From a checkpoint of a small sound classifier.
Model: arch convnext, norm layernorm, activation swiglu, layers 12.
Training: adamw at rate 0.0019, 19500 steps, held-out accuracy 100%.
Data: trained on synthesized solo parts of chorales (CocoChorales), 39062 training examples.
Rows from block 9, named by matrix and row number. Rows with one number belong to one neuron. Each number is 500 + 25 x the weight over its row's rms, rounded and kept within 0 to 999. All counts start at 0. Numbers have three digits each. After the name is the row's rms in percent of the matrix's.
# gate: MLP gate (model.blocks.9.mlp.gate.weight, 512x192), inputs 96-143
# fc1: MLP up (model.blocks.9.mlp.fc1.weight, 512x192), inputs 96-143
# fc2: MLP down (model.blocks.9.mlp.fc2.weight, 192x512, transposed), outputs 96-143
gate.1 240:501500500499500500501502485500500500500500494500584496500500500633500500499600501500500499500500500494418499500502500500715500500501500502500502
gate.2 179:492500500489589499500499506391500500500500503500500501500500500500500500500500499500500500500500500492500500500498500500500500500500502493516500
gate.8 209:506500500500501489482500500500499563500500500500511500500500500499500500501500500500500511497500500500524499512500501500501500500500500500500501
gate.14 115:474500499501500480500501501522491500499500500558383505500500346500500498534500498497540493501500490500501500501499503501501500500500500502500500
gate.17 156:510500499499500498501502500500500500501500499501500500499500500502500499500508500500500499499500500500501499500499500501502500500500628497501503
gate.21 152:603517519505618500499513501473491498499480501499500501501497501496500500512468498500502500498499500501498538500500499500500499477501433498500507
gate.43 217:502500500517500500500501500500500500500497500501500500499500379500500500504500500500475499500500500500499502499499523500501487500500499501500500
gate.49 204:500461435500500499500545500501500500502500500516500500500597498499500500500505500500501499500500380500500498514500500501500445501500518491502494
gate.54 169:500507499502500497500500500480501500501496481500500500500500400590556500460502553500500492497500500500499500500503498500499431500500500497500500
gate.60 290:514500504511500500499500500499499500510500500500500500499500500541500499504500500500535500410500500504501500500504500500500500500504498501500500
gate.62 068:501465500507478502502501500499499500502499500500500500501504500501501500504486493500506500497498498447501500485494494501505499500503499517499501
gate.63 240:500500499490496500501500438500500500500534500500526500500528499500499500500500501500500500501500500500500500426500500500499500500500500500497454
gate.75 128:501501501500495501500492500483499500500498500500499502500519500500422486502499499500500500499500500501500500499498501498499500504502382501579500
gate.82 168:499500500516500507500500499499500499498499501499500500501500501500500500492675500500500500497500501500500500500513499500500494501501668497500576
gate.83 183:474501652486503500499500501503499500499500500499485571503500502506500511506501499500500500501501500500499501507500499500498501642501495500502500
gate.84 209:499423500500497500500503500520500500500500592500500500529501500501498500503500485500500573500500499500500500544503500497500500512500500500499500
gate.88 198:500500502507489500500500460498514500505499500500500523500500500506473499500500500500503618500496498500501500500500500458500500499501502500500394
gate.90 145:500501500500502500500499500405497500455497500496499537500500501501500501500446498500503500500500506505502500500500497500500497494501500498500501
gate.92 171:487498564499500500499499506500494501497500500500495535500499500500501499504499490500500498500500501501502554500500499500499500500500508494573501
gate.99 146:553499500520500500501500501494495498501516500500500500273500410500500402500491500500522500497500499500512502498499526500500491500500500499500501
gate.102 188:499500499513500500500501500512593500500499499500500502500500500500501500500504515500501500500500499500499500495505500501500494500500502494500495
gate.103 148:500500490500499496502500498499500500511501500609504499500504446500503501500495500500509492501498493500501503498501494501500419500500500478499502
gate.104 174:500499498501485500501501500505500501500511500501499500500676500489500499500501500500505499501500498500502500422500500669495500543500500494500500
gate.112 169:500494498500548495500500491502500501500499511500503500500500499481499499501503490500548500509501497664500500505500500579500488501500515500500497
gate.115 153:502497500500501475501500501500500500500500500498501498497500499500503500500500499500500500500501500500499499500500504500502492500501438500507501
gate.118 176:500499500500501499500498500500497499503500500505501500499502495499500492509552501500502500501499488500502500500371500500500495501500664495500501
gate.120 162:500500499504499499489501499500502500501506500500501500500501499463500472498500500500599499500500392501503500499495496504500448522500500501500471
gate.123 151:497499494500500499500503500617500500500501500501498527500502500499501499500580500500501499501500499500498497500500500502499500522500501487502494
gate.127 171:497500504499496500500500500505501501500499500480500539500500500501500516500498497500500500504500500500519500500501500498501509502499479497583501
gate.132 120:499499506499497498500500502500518500500510500499500500500501482500261499500500500500500500501500499500500500500497521493500375500495501548502571
gate.139 041:502604537498500495513496498498500502492499492485498498498498503500502503504497501500474493495495519502485508500491482482498565496485502535499502
gate.149 183:500495500499509500500500500500501501524500501500502497500533427500500468501501503500501500500499405500500499500501500501500375500500501498495499
gate.150 154:500500500507497500483500500500500500549501488500500500500536500500502484500500713500501500501480493513500504500502500500499475499498500500500500
gate.157 173:501500500499505497500500500499504502504504497500499503500500500500501499500471477500501500500499498511534500523499499500500500501505498499500487
gate.160 271:543504499508499499500501500500498499500500500500500490500500541503500500500500500500531500454501500500500500500500500488500492500515500491492500
gate.161 102:493501503499500486500500497570500502499500500490498500504507512500501500500551500500500500505500500500499501500503500500501503575657495511505496
gate.168 181:500500500518443500502500500454496500479501500499500498485500500500515498498498500500501499500500557500500500500500500500521500491499414499500501
gate.176 160:500499500502500491467501498500498501503498500500675502499506500500501498501500500500526501494499465502505500500500500500501498500500496498504500
gate.177 162:500511501499500501500489500471498500500500506500500500481500475500500500500489501500500500499499500500500499494492658499480500499500467502500500
gate.180 236:500500502500500500499520507501500500489508500500497500500500500724500505500500506500500503500500500499499496518498500498501500500517499500500501
gate.184 218:501500500500500501500499500524500500505500501500500507512562500499458505502500500500500504501500501490499499500500501500500500584500498525503556
gate.185 182:507359496500500500501500500500500500500502500504459500500612482518500499498480500500500502500612499500500500500503515499500499501500499501499488
gate.187 225:500500467500496501523442503498489500507500500500486500498500500500468500498499499500500500502667500500500683392498500375500500546500507501499480
gate.198 154:511500500502500500500525498499380507497499500487500508501498501500498500500500500500500500500498500501510500502511510578500500494500501501500503
gate.201 257:500500500501499493498501500502500510501499500500553501492500500499500500501500501500500504496500500497516500499500500500500500500499500500500501
gate.205 101:499500513499453501398498500499499500500500503500499500499500499500500501500555497500500501499500504499502375500501505500501501500500420454530502
gate.206 187:501494499503500500500505500500500500500515500501499501425501361500501498500499500500532498484500470500500500500501510500500402501500501506501500
gate.207 174:500485501500501500500505498508499500500500499500500482500500502490500501500689500500500501519499500501500502500503500666500500500500500526495494
gate.208 192:500499501584500500500501500500500500500500500500556501500500500500500500499510500500585499499500500500501500500502501500500499500499499500502501
gate.209 134:501466498502497500500563504500513500500498498494499484516521499500499499500500497499502500501503500500500501500499499563500500503497500499484495
gate.215 203:499500496501500495500500499500500500501503500538501500473500500500501500500500501500503499499500498500500500500380502507500500499500500500500498
gate.217 167:500499498500473500500500500500500511581500500535500500497501498614501499500592500500504500445500499500499500503550500481500490514500501500500500
gate.220 190:500498500503499500501500500498583576500500499551536487446500500500500500500499500500501499500500499498451500500501501500500499499500497500499501
gate.227 139:442500503500500500500424500500500499500500513501500505538498569500500501500542508500496500500499565500500500500501499500499504501500528475500500
gate.246 168:491500386500485500520502500500491500500516501500500501501500500500477500500500500500500500501501500500494689499467500500500500501500501503494500
gate.259 154:500496501500499499579500500498501572503501498502499501499500499499500499500498497500503500499500464486500503511501500500501500500496500502496497
gate.271 169:501500498501500500500500500500501497517513502501500500501500495500500493500500500500500502485502500501502500480499501500500503605500487501501500
gate.274 248:503496500502497501501500500499500613500500500500500477500500500500500500525498500500500500500501499500481500500498577500500500499500499500500500
gate.277 198:500440500503495499500500500500500500717500500500500500500551499500500488501500500500516500501500500500525506500501500500495494501519503500500497
gate.279 283:517498499501500500501565500500491496499499498500500498508501500499499500500500499500500499502500499501500502499499500500499294496500499497500499
gate.280 146:523491498519498499500500500501500500562512500616503484382541447497500495500500502500641507463499474500498500500499500500500487500500500512496500
gate.286 245:500504500509500500477505500500499501499461501500500502452500543500500500500500500500597500471500501500500496514501501500523499497500500462502500
gate.291 258:500501500496500500500501500493407499500500500496483510502499500500501500500490489500498499500479552500606517499499500549541500500581496500505511
gate.309 219:524500499500496498506501499498500500500498500500502500500500496498500600501500500500503496501500500501500501500497500501432492500510500500499500
gate.312 140:500493499542500499500502500498503500609516356500500501500564499490500483499500500500543500500500496500517501500500500500488498518508500501500500
gate.317 161:500500499500500498500500500500500500501501500509501500499501484500500500500656500500500499500500499500501500498492500501500500500500727497502499
gate.319 161:501500500501500500424500500500505499500502501501500500501500500500504493499500500500499500488499502500500500500499526500500500551499499501502500
gate.348 207:500494498500500499500503500501500500574504500531500501427508482500500499510500500500529502499500285500500500501500500500501417500500501514498390
gate.353 151:497499499500502502500502499501542495500498500500500510506500501500500500500500464500500500500501500497500500505502494494211500500494502494498500
gate.355 249:499500502499500499500520500498500497500489500500500501503500500501500488500500489500500502498500500494503500500509499499499499500500503497531500
gate.357 224:500497500499500498500500466504501500504500503500500516500501500499497500499500500500501620363448500500523500500519499500500500501500492499491500
gate.362 141:495500603488500500470499482502500471500499507497499499500497501500502502500499506500500507500495500499500212500501499507500501512500500497500480
gate.366 126:500499412502502486500634501500502500563500500611500500500604498498505497488501485500557497503500492498500500500501500500500433501500501491505500
gate.367 178:500500501500499500500503500392487492490499500500500501370498500500499501500495491500500488500501502498500500502500512500500501489500499501500501
gate.373 217:503500500488496492506501500500500504500503568500501500500500424500500598504500500500500500500500500500500501500497500500500500500501500500494500
gate.374 204:500497499500499492500501388500500500610498502501501519504522500500497492511500500500514501497499484501500501500500500495489480500500512497500487
gate.376 184:500501499504497501495500500500500500568500500501500501500657498500507482500500606500500503500392490612500500500500500500498497500500500500500500
gate.379 132:500496500500496499500499295500500500500494500500581500501501500490501501500500506500501500501309497514501500502500493501500498450500500497500480
gate.385 187:500499500501496500556595499500500500522500491501500528501500500499445500499500499499500550500492500505551533502500500500461499501500500500369492
gate.388 202:500499500500497499500500409538500500502534509502500500500517499470499500500508506499599500500501446607500497500500500500500500504500500498499437
gate.390 208:500500501504502502500500499498500500500500502496500501502531501499497500500602500500500500497500500500516501500600500499501492501501500500501573
gate.393 102:502500516501502502402501503492500500499511501500500500501497500500511498566487488500500500500498500500501500500500500654500500417499473501501501
fc1.1 224:499500519500500500501500500500500415499500500494500500589500544500500500500500500500500500501428500500500500500550457500500500500500500500500500
fc1.2 138:498495500500500500500500500500500500499499547500499502553475750500500520500500500500443502504500585500500500500500501499500501500500501501500500
fc1.8 130:500500499500507500512503500513500500500499499500501522502343500500502570501500510500499501500500499500501502500501498561498496495498555500473498
fc1.14 122:500500500501501499500571500555498500500500500500499500500500500500500499501533502500500501497531500506500500499500500500500495503626500500501499
fc1.17 135:500495482516502496500529501410500500500501501561499501499497500506502500500435500500500500498500500500501500501500500500501447500505486497500500
fc1.21 211:482500500500500480500500509500500499500500500500498494500502500500500497506500499500500499496500497500497500500488415501501500500501500499502500
fc1.43 212:498500500500501503498500483522530499501500500500500497500501500500500495499534511500500500500501499500397500500498500499499500501500499499501500
fc1.49 146:500500501499500501549500664498503507500494500512466500500499499501511500503497497500500500500560500500499395559500500499501493452491500500500500
fc1.54 234:500472500504500500498500500500500500500512500500500500500500500497500501500500489501500500500501500500500500498497509500500500501500493500500500
fc1.60 201:501500504500500498500501500499497503500500500500500501500500500500530501519500470500501500500500500500500643500500500501506500444500495500524519
fc1.62 014:500498497479492498516499495491541503611468499514500503489495482500504492490476493500500487504500500490500504474494507489509508516496525530499496
fc1.63 192:500500501500500501501500500500500510398500500501500497500500500500533502501499500500500500500562500500483500500500500535500500500500500501500499
fc1.75 127:500500481506500497388525500499498501500445500499500500492500499499500495501499459500500500500500500502500499501499501500500500496501500500510500
fc1.82 118:497501500539501499493501500437497489484496507499500502500500507500501500503497500499502502489499500487501499501500500500502500499501499499501498
fc1.83 181:500449500495500500502500495500499504499499501500538505500500500499500500506499500500500501499447501482504500499499502500505499499489499500506500
fc1.84 243:500500499501491502500502500500500500500500484327500501505501500500500500505500500500479500500500501499500499500500437500500500501499488501500500
fc1.88 117:441500496500504501644500500503492500500500503420500514500500510429515499499500500500500498498500500504500500500501500504500500500514495497500474
fc1.90 175:501501500501499500500499500500499500497499500500501500226493353500500500498500501500500500500492529502505500499544504500500501500501501501500500
fc1.92 195:500500500500468500528502501498501504500523500500503502500500490500499402499500500500511501500498491500502500500500500500500500500500497513501508
fc1.99 153:500500504501500500500497493555500500536501499535513500500561500500501500530500504500500504493498499500500500500500500500500500500499496502500500
fc1.102 160:500500501499503500583499699499512500500498497500500500500500499588501504500498500501498499500520500494463502477500500500501500500500500500502500
fc1.103 217:500500500498501500500501500500499500500500500500500501499500500502500500471500500500500500500500500499504500500500500500500500500500802500500500
fc1.104 147:500500500500500500502491500499498501499499497500499500500500500501501499500486501500465500536500500500502500383500500500500500495770500500500500
fc1.112 136:499498496499500502586402500500499500502540500500494500500500500501500496501500500500500521501501500501502500500500500500500500500501500500500488
fc1.115 101:494481474500498500491489501503508501671501500505499503499547500500500494501620499500529500500500499499494500502499500500499505504500500437501500
fc1.118 160:502500507493499501499500501542500514500499499499500499500592500500500501498541518502497500503500502499498500501500500500499550547499501503500500
fc1.120 186:501499490502500497501503500492486500501501500500500500500451500499503500500488499500502500499499499501504500500497500500500491501500501490500509
fc1.123 120:501496497501500502487500501500500501501501500500500500499507500496492496499501485500505499501442499500500500503501500500500500502500513498480500
fc1.127 205:505501500504501500405500500500500502500496500500502500500507500490500485499511500500506500486500497500500494500499501500502498500500500504543500
fc1.132 117:500466500498500502501500500500512500503500481544499506500513500500500492502498498500500500500500500499500500500498500499502500503497499500504500
fc1.139 275:500500499501500500500500500552500500500501500500500500500500500499500500499473500500500519500500500500500500500501500500500500499499261502499500
fc1.149 226:500501501504500501500498501500500502500500500524500464499500500500500503498501500500499500501500501500485500500555500500500500494500501503500507
fc1.150 104:500500501497505500500500567500506500500510497500494510500500499531497541501497500500500502499610500500500501411530501500500509616500474501500499
fc1.157 218:500499483510499504500501501500499500509507498500500500489502468502500344499502501500530499500500428500499503499499500501500499500500499504500494
fc1.160 212:499500500500500500500502500535500498500500500500500500500513500474500500498500499500500500501504492500500500500501500504500497500500545500499501
fc1.161 100:500500499499490486527499504501489501500503484500450500498500499551501499501501500500500500508501499667498500500501467499337502500498500493495500
fc1.168 291:499502500500499505500500500500499500500499500500499504500499500500498500500500500500472501500500500500507500500500446499500503500500500498500500
fc1.176 241:500500489500500500500502500498498500500503485500500494500500500499499498497502499500500499500500500500499500500500500502500499505500503500500500
fc1.177 266:500500500500500500500500500499499427499498499495500484500499500499500500534500500500500499500500502500500502500499500501541500500500500500544500
fc1.180 209:500457500499500500501500500500500500500507500494500500730501614500500500500500500500450500514500513500500500500500500500500511501500501500500500
fc1.184 261:500498498446500500500498477513502500507500499500500500500509491500500501530500500500500500465500500532498501498500501499492501508499503500500501
fc1.185 134:499500499499501509482496500495500475500503500498500509501500501623368500500500500500500501502500501502500539416497500386500505559500500500494502
fc1.187 174:537500481500500500500500557500500500500512500605500501500500407500501492500500500500500500498539500501501500500497501500504500500500497502500500
fc1.198 205:500638500501500499499500500500500500500500500500500504502500500500500500499500501500500500500500500500500499500500500500500503500500500504500500
fc1.201 194:500500501501501500500500500470518500500500500500500491500508539500498495499500483500500500511500500500499499501500501500500501502505489490528500
fc1.205 233:501500501501500500499500497500501288501500509500502499514500500500509500500500500500500499497500500499500500500501509500500499500500500500500500
fc1.206 208:500499499521500500500499500500500501501501499500500500490500500500500500500500500500500500500500500500500500500500500500500500506500500500500500
fc1.207 141:452501518489498500508500499501500488499500498498471500542483546500494652499501500500419509514493549500500642500502498500485535614500501505487500
fc1.208 235:500499499500499500504502500500492500500500477530500500500500501499499500500504500500501500497500499501501524501500500556360496494500507481379496
fc1.209 179:500500499500499500500500500500500495500407500495500500823501501500500503499494500500500500499500500500500500500499500500500500504500472500508500
fc1.215 239:500500500499468500500500500501500500500500500500500502502500500500500500500505500500500501500500500500501500500500500500500500500500578499444477
fc1.217 244:455511500500500501500590500500500500498369506500500501500451500654500500500500500500499500500500502500500500500354500500501500500501385498500500
fc1.220 198:501500500500500514500501500500500500500499500500500500500500500500586500500500500500357500501500500500500399500500500489500498500500507500500496
fc1.227 232:500486501500500500500500500501501501500500500500499500500500500500500500498500500500500498500500500500499486504500500500498500500499505499500500
fc1.246 163:500500500470500500500499501500500501500499500500500514500499514500500501502500500500499500500500500499498500555500500500500502500500503496499500
fc1.259 165:500500500501500500500500508500500501496496500500500501500501500500550500500500500500500500501514499500500499498501500500498497501500500500499499
fc1.271 147:500500512499501500455500497500501500500500500500501500498500499499502528500500500500500501500499500498500451500501500517511500500500488500537501
fc1.274 168:500500500499498499500500500500499500501503500500419500500500499500500499500500327500500501500499500500504508498500500538624501500500497500500509
fc1.277 163:500501501500503500500500668500500500500495500499500500500500499502502501503500461500500500499548501499500500500501500500500500500500500498500500
fc1.279 242:498500500500500500499500500500500500500532500500500500333500476500500494500500500500500500502501500500500500500497501500502500500500501500500500
fc1.280 186:500500499500500500500500500500500500500502500500500500498500500500500500500500500500500500498500500500500500500501500500500500501500455500500501
fc1.286 255:500512509501500500500501500512499500500500500501568501500500500500500500501712504500500500498520499544500500500500500537494496500501501500470484
fc1.291 203:512477501541499500506500500500475501500477488500490493483500389499500447538500499500501500497500500502500503499497503501507472500500500500500500
fc1.309 215:500500500500500500500532501495502500494500500500500499500500500500500500500500477500500499503500500499500500500500500500500500500500482501500504
fc1.312 113:501500500500500501501498501497500500500500498499500496500500499501501482498497479500499435523500500500519507496500500500500500500565500501500501
fc1.317 138:495500513483499503501498502549500502499499495471500499500500501499500500499663500500490500501500512498498501500501500498500622514497501504501503
fc1.319 168:500500505500500499500500500500500500500506500500500500499500498500500500500500500500500501500500495499500357500501500585500500500500446500506501
fc1.348 165:500500500476500500500508500500465500500409500393500479524500500500500500500500477500500500502500500500500500500499500500500500430500500499500499
fc1.353 170:501500495501493499500503502500499504503518500500500500499503348500500493500500500500513517498499487500568500500500521500500500500500500502499499
fc1.355 164:500500500499501500502480500500500462500499500507500499500500515500500505506521500500500501500500500500500500500500385500500505508500500499500500
fc1.357 180:500499508502501500498500500500386500500505502509500500494500481500500449497500500500503500499500351507500500636499500500515497489500500498502499
fc1.362 122:497500500500500497500491500500500501500499500500500500500496586500500516497501505500496500501500502496496500500500478498456505575500529500492460
fc1.366 146:501500501500505501501500500499505500500497499501500500501500500506631490500496500500498500500500501449500500499501500498501500473500506498499500
fc1.367 146:433500498508500487500501500500500504501434497503500504500500500500500500496500499500504500500501479500498500502501500501500500500500500504500501
fc1.373 223:500500488500499500500505500500500500500500500500500500498500500500500500500500499500500499513500500500516500500500500440494501500472474500500500
fc1.374 171:500500500496535500619499501501503503499503499476475500501500501503502502500500501500514500499500500499499496508501499501501504502500500594501500
fc1.376 168:500500500499501499500500500500500500500500502500460498500500500500486502500500492500500500499739500492500501500500500500500501500500500530499498
fc1.379 096:500502501483525500708473500496502472500498497498500500582499501500500504499500500500499500503500512498500501443500499499498520500474497508500500
fc1.385 247:500500500500518500500499500501500500499501500500500500500500500500501500500500501500441500500500526500481500500500500500500500500500523500500500
fc1.388 185:501500500565499499477500500491500490512504489500500500500501500499500496499501500500501500500500500500618510501499500500499500564500501499500500
fc1.390 157:501499499451500499500499499505501508508527496579501499494500498500497501498507570500500500505500502502496500500501500500500499504500507500500500
fc1.393 179:500494500501500500501500501499500579500500500500499500462500500499500500500500500500511500500500500499500539499500394500500500500500500500501500
fc2.1 096:500500500500500500500552501505500499500499681500499501500501493496498500497500500500520497483497500506500500500547498502500501507500501501503501
fc2.2 089:496501500500500525500500500593500500500530477500488501500500496500535495487494500500503500500500500500500501501512589500499505572500347500506497
fc2.8 168:501500500500500602502501500500500500500500500500501505500483500491499500501500500500499500500499500500500500501500499499500500476500500499500500
fc2.14 104:500500501501497500592500501500498503500500503500500500502500501501500500485500501502494495500517500501501500500505500500500500501500499500504486
fc2.17 163:500500501500500500500506502488499500500500499500500500499500500500500500499500500500500500482499499500500500501451500500500500500500500504500501
fc2.21 111:502501500501500501500500495523500500500501512500500500500500501499496533487500500500501502466500500500500500500500547501501500500501500499500515
fc2.43 121:499516500500500500488500500500501500500500492500500499500499503487500500500501500502500500487500500500528500500500500500500500500490500500500500
fc2.49 425:500500500500500500816500519500500500500500500500500500500500500500517502500500500500500502497500503500500500498500500500500500500500500500500500
fc2.54 282:500500504500500500500498482500500500499500500500500498500499500500345501496500500500500500492500500499501500500505482500500500500500499498500503
fc2.60 122:500500500500499500500500500500500500500500504500500500500500531500496502472500500500501500500500500501567500500460547498503500500500500500501505
fc2.62 018:504494501500500500510503628508500502501541498480502513504500500504496499503503436513493491499500496506500508500498493500501505502501468522474517
fc2.63 420:500500500500500500844500500500500500500500500500500500500500500500500500500500500500500500500500500500504500500500500500500500500500500500500500
fc2.75 136:500500500500500487500500500500500500495500500500500499500509499500500500499500500500507517500500500499500500500500480501499500499500500505500500
fc2.82 079:496498499499495497399498499343503500500497482428500499424460470500500499500500499499490500499503499500502500500500500496498497500487497499485552
fc2.83 121:500497500499500499500502488500499500417500500484499500500500501500499500493499500500499500501502499500499495501500500500500500500387500496499600
fc2.84 125:500497518500500500500500500500500499500500500500499490500457479500490500500499500500500500500499499480502499500458493500500568500501500500499501
fc2.88 229:500500501501499500556500501527500500502500500500500500501499500500540501499500500501500500500500500487508500500500500498500500500500499500501497
fc2.90 067:506442499491504494497498488499500499492499499500499501500442500500500502503500467499498500501500500474499500500501411500499489495499501501499499
fc2.92 110:500498500500408500500502500500511500501489500470552497502499500499500454499500500501499500500500499501500486500501491500500440501498500500500499
fc2.99 109:494507499501499503500500512501500504501506500500503500500500503502495500501493536527587500641500520504501499501485582497501537500499489500505500
fc2.102 366:500500500500500500817500584500500500500500500500500500500500500500511501500500500500500500490500500501503500500499500500500500500500500500500500
fc2.103 102:500500502499500500500502498500497499500500500496500496500500491499501498500500500500499500500499498499500500504461500500501500500500500520504421
fc2.104 372:500500500500500500718500501500500500501500500500500499500499500500501500500500500500500500500500500500500500500500500500500500500499500500500499
fc2.112 198:499501500499499502597530500500500500500501500500492500500515499500500500499500500496500502500500500500500501500500500500664500500500500500501499
fc2.115 124:497500508501505516499500500500500500501500500513500501498501489499501492498498500499500635498500500500500500495501500500503493500500499499502528
fc2.118 097:503545514505500506501495503598499500500568531607500502502503520499500500464501500506527500506501534503498500501501523503500510500513561505510500
fc2.120 124:500449501496500500506500500500500500499500501501500499500501500438501500499500500498500500499497500500499500500502433500499500500500518605500491
fc2.123 339:500500500500500500271500500500500500500500500500500500500500500500500500500500500500500500500502500500500500500500500500499500500501500499500500
fc2.127 164:500500500489500500500500500500500500500500500500500501500500501501500500500461500500500500500499500500500500500500501452500500501464500329500515
fc2.132 323:500500499500500500462500500500500500500500500500500500500502500500421500501500500500500500500500500500498500500500500500501500500500500500500500
fc2.139 204:490499498500500500500502501402500500500494499449501500500482498500500499501501502500499500498500499500501500501499500498500499497497478503500500
fc2.149 188:500501495500500500500500500500500501521499500500500504500586503518591499500500501501499501500500500503499500500500559500500500500500500500500494
fc2.150 313:500500500501500500730500500500500500500500500500500499500500500500300500500500500500500500500495500500500500500500500500500500500500500500500500
fc2.157 092:500431498499500500500500500500500499500500499500492499382496499500501498500460499499502519500500503497500500411501500500444500499500500499500502
fc2.160 119:500500490500494500508502498499499500480500506496499500494501461408502450503522501500545506499462500502500469500499500506500499500502545503500500
fc2.161 155:500500501500500500500499500499500499503500500500500500500499500500500500500584500500500500500500500499500500501500503502500501500502500704500497
fc2.168 103:500500519501500536500500499500501484500500499500500501498500450475500500490495485497499503499499500500500500500500500500502500500500500500500498
fc2.176 128:500498500500502466499498500500500500499500500500501500500538499489500500500501500501502500499501500499501500500500498540499502499500504762500500
fc2.177 151:500499500500500500500456501500500500500499499500500499540500500501500500660588500500476500500500499462500501500500500500421494500508499500500480
fc2.180 120:500509563500501500500477500500500499502753501500500503499501496500500500500499500499503500502496500502500500501500514504500500500499503503501492
fc2.184 156:501501500509501500500499500561500500576500501500500502501500500500501503500500500509501500507508500502500502501499501500510501500502500501506501
fc2.185 414:500500500500502500157500500500500505500500500500500500500500500500500500501500500500500495502500500500500541500500500500500500500500500500500500
fc2.187 107:500500525500500470499499496421500500500519500500468503474500500500500501501479360499499500505500480500490525574507499500502500540500499481437502
fc2.198 119:500500500500501500499500500501500502500498500499500500500500501497499500497500502505500500491501501500508503500500500500501500500490500500506500
fc2.201 128:500500500503501417500500500497500500500500500500500500500584500506501501500500500500509502499501500504501498500500501500513500518501501500496500
fc2.205 149:500500500500500537500500500500498500500500501500500501504500500500460500500500514500540500500500500500497500500500500510501500280499500505500500
fc2.206 163:500501498532500500500500500494500500499500500500500501482534520500634500500500500500502505500502502523499500500499500500501500500500500500500506
fc2.207 100:500501504498501505500500500501502499740502499501491501500498500500501500500500500499484487500500500485499500500522500500500500573477500477505499
fc2.208 130:500499500500500500500499500500500500501500501500501499500500494396500500500573500500500499500500500485499500501500498514499504481510501688500499
fc2.209 080:500499487500501500500356471501500500501500500502500499500459500516500501519500500500500497547500500490500500500500500500499653499499501500500501
fc2.215 139:499498500500500500496501498500500500500500499487500498500422491500391499500500500499500494500499499499504500500491500500501500500500500508500500
fc2.217 219:500499500482500500535521497500500500500500499500500500500500501500534500500500500500500500499500456500500500498500495500564446500489500499500498
fc2.220 116:475501500500499500500500501500689500499500440500500499501494500500500500500500500509435499500502500501500500500500500499500477498500501500508500
fc2.227 119:499487502499528548501500501507499501536500500499500500501500500500501500591500500500502497501501481500497498501500495500506500528500501500500531
fc2.246 104:500500384499539509503501503500500500500500484503500500499500500500500497503499501500504499502500594500500497382500510498500500382500503501514500
fc2.259 180:500500500500500499765500500501500500508500500499500500502500500500506500495500500500500499479511500501500498500455501500500500500500500501500506
fc2.271 110:500500500500500500499500512501497500499499500500500500501500503500499500500500500500524499481499500500499500500501500500507500326485497500500501
fc2.274 119:565476499500502500501500486499499501501500500498500506499500500531500500505500500480507501500500500500432500499487499500501500500500500500499500
fc2.277 433:500500501501500500842500535500500500500500502500500500500501500500500500500500500500500500499500500500500500500500500500500500500499500500500500
fc2.279 126:496500500499498501501641500500505499500500499500500500500502500454500500492501501499463500433499483500500501500500499500500494504500499500500500
fc2.280 118:529502506500500500464481505500500500500566500500499498500502500500497500500500500500501507501500501498500501509499505500502649500501483500500558
fc2.286 118:500499498501500500499500497500500500500491501501500500499500500494500426501674513500520500500482500500499500500500499500500500500502500500500500
fc2.291 143:500395500500500500500500495500420500503500501500500500500500484500504500501500492499500500500500500499474496500500495500497500501530500500416500
fc2.309 111:497500507584503492499456500502523500500500504500501503505493501505492669504506501500500499500507503501436499500457500500500502500499499500500501
fc2.312 327:500500511500500500693500502500500500501500500500501499500500500500500500500500500500500500499500500500500509500500500500500500500500500500500499
fc2.317 104:501503503511501501500472501646504500500506501541502505505502501500499501501504502501520478503501503500499500499564504500500510505500504495501524
fc2.319 138:500500500501500505498500502500494500500500500500500500500500501500495500500500500500500500484500500500500500500501500500500500381499500527500500
fc2.348 157:500491501395499500500661500500501500497500500500500502500497498500500500500500500499491500500500499500500500500501488500500409499499500500501499
fc2.353 077:500500500500496493500500501500502496458499652501500498500500500498500501500500500500499499500503500500500492490501410499483500500498500500500501
fc2.355 135:499399500500504552493502500500487500493501501499500500492500487500500500505500500494501500502496501510500499500499393500503501500500501500501500
fc2.357 187:501500486500501500500499500500477500499500499500501504500500500500500500505500501500504413519496501500492517500501500500500500500494501496500500
fc2.362 117:500495504500500501500500500500501500544501503500501500500500500500500500500500500500500508504500500500500500500499500500501500703506500500499492
fc2.366 382:500500500500500500650500500500500500500500500500500500500500500500546500500500500500500503500500500500500500500500500500500500500500500500500499
fc2.367 121:573508500498507500500490501500500500500536499500500534490500500499502501506499499500500500500500500499499501501500505504497500463504500501500503
fc2.373 119:497500502626517485499439501500500503500485505500501500500500501502498668512503500501500500500501501501500500500499500500500500500500499499500502
fc2.374 157:501500501525500500732500499501498500549500502500500500500500500500500501495500500478500503500500500500507500499500524500500518500500500500500496
fc2.376 338:500500500500500500609500500500500500500500500500500499500500500500217501500500500497500500499497500500502500500500500500500500500500500500500500
fc2.379 112:501501502500500496748482550500500500502507502500500499500500499500495525500500500441501500498500500494506502500500501500494500542500500516500506
fc2.385 167:500499500499500501554514500461501499500503487439500502500500500500500500500500500501489501498500500500553502510500500500500500499500500500500501
fc2.388 276:500496500500500500186500500500500501500500501500500500500500500500500500500500500499500499500500500501489511500500500500437500500500500500500500
fc2.390 136:500507501501501507500536501654496499506517501611508516545514504500500500491499500499500500501498500492500498501499513501501501513505501500500500
fc2.393 103:500500500499499500501501491500501500500500500500499500500500500498500500500500499500432500500500500500500500500500500500499494506501499498500501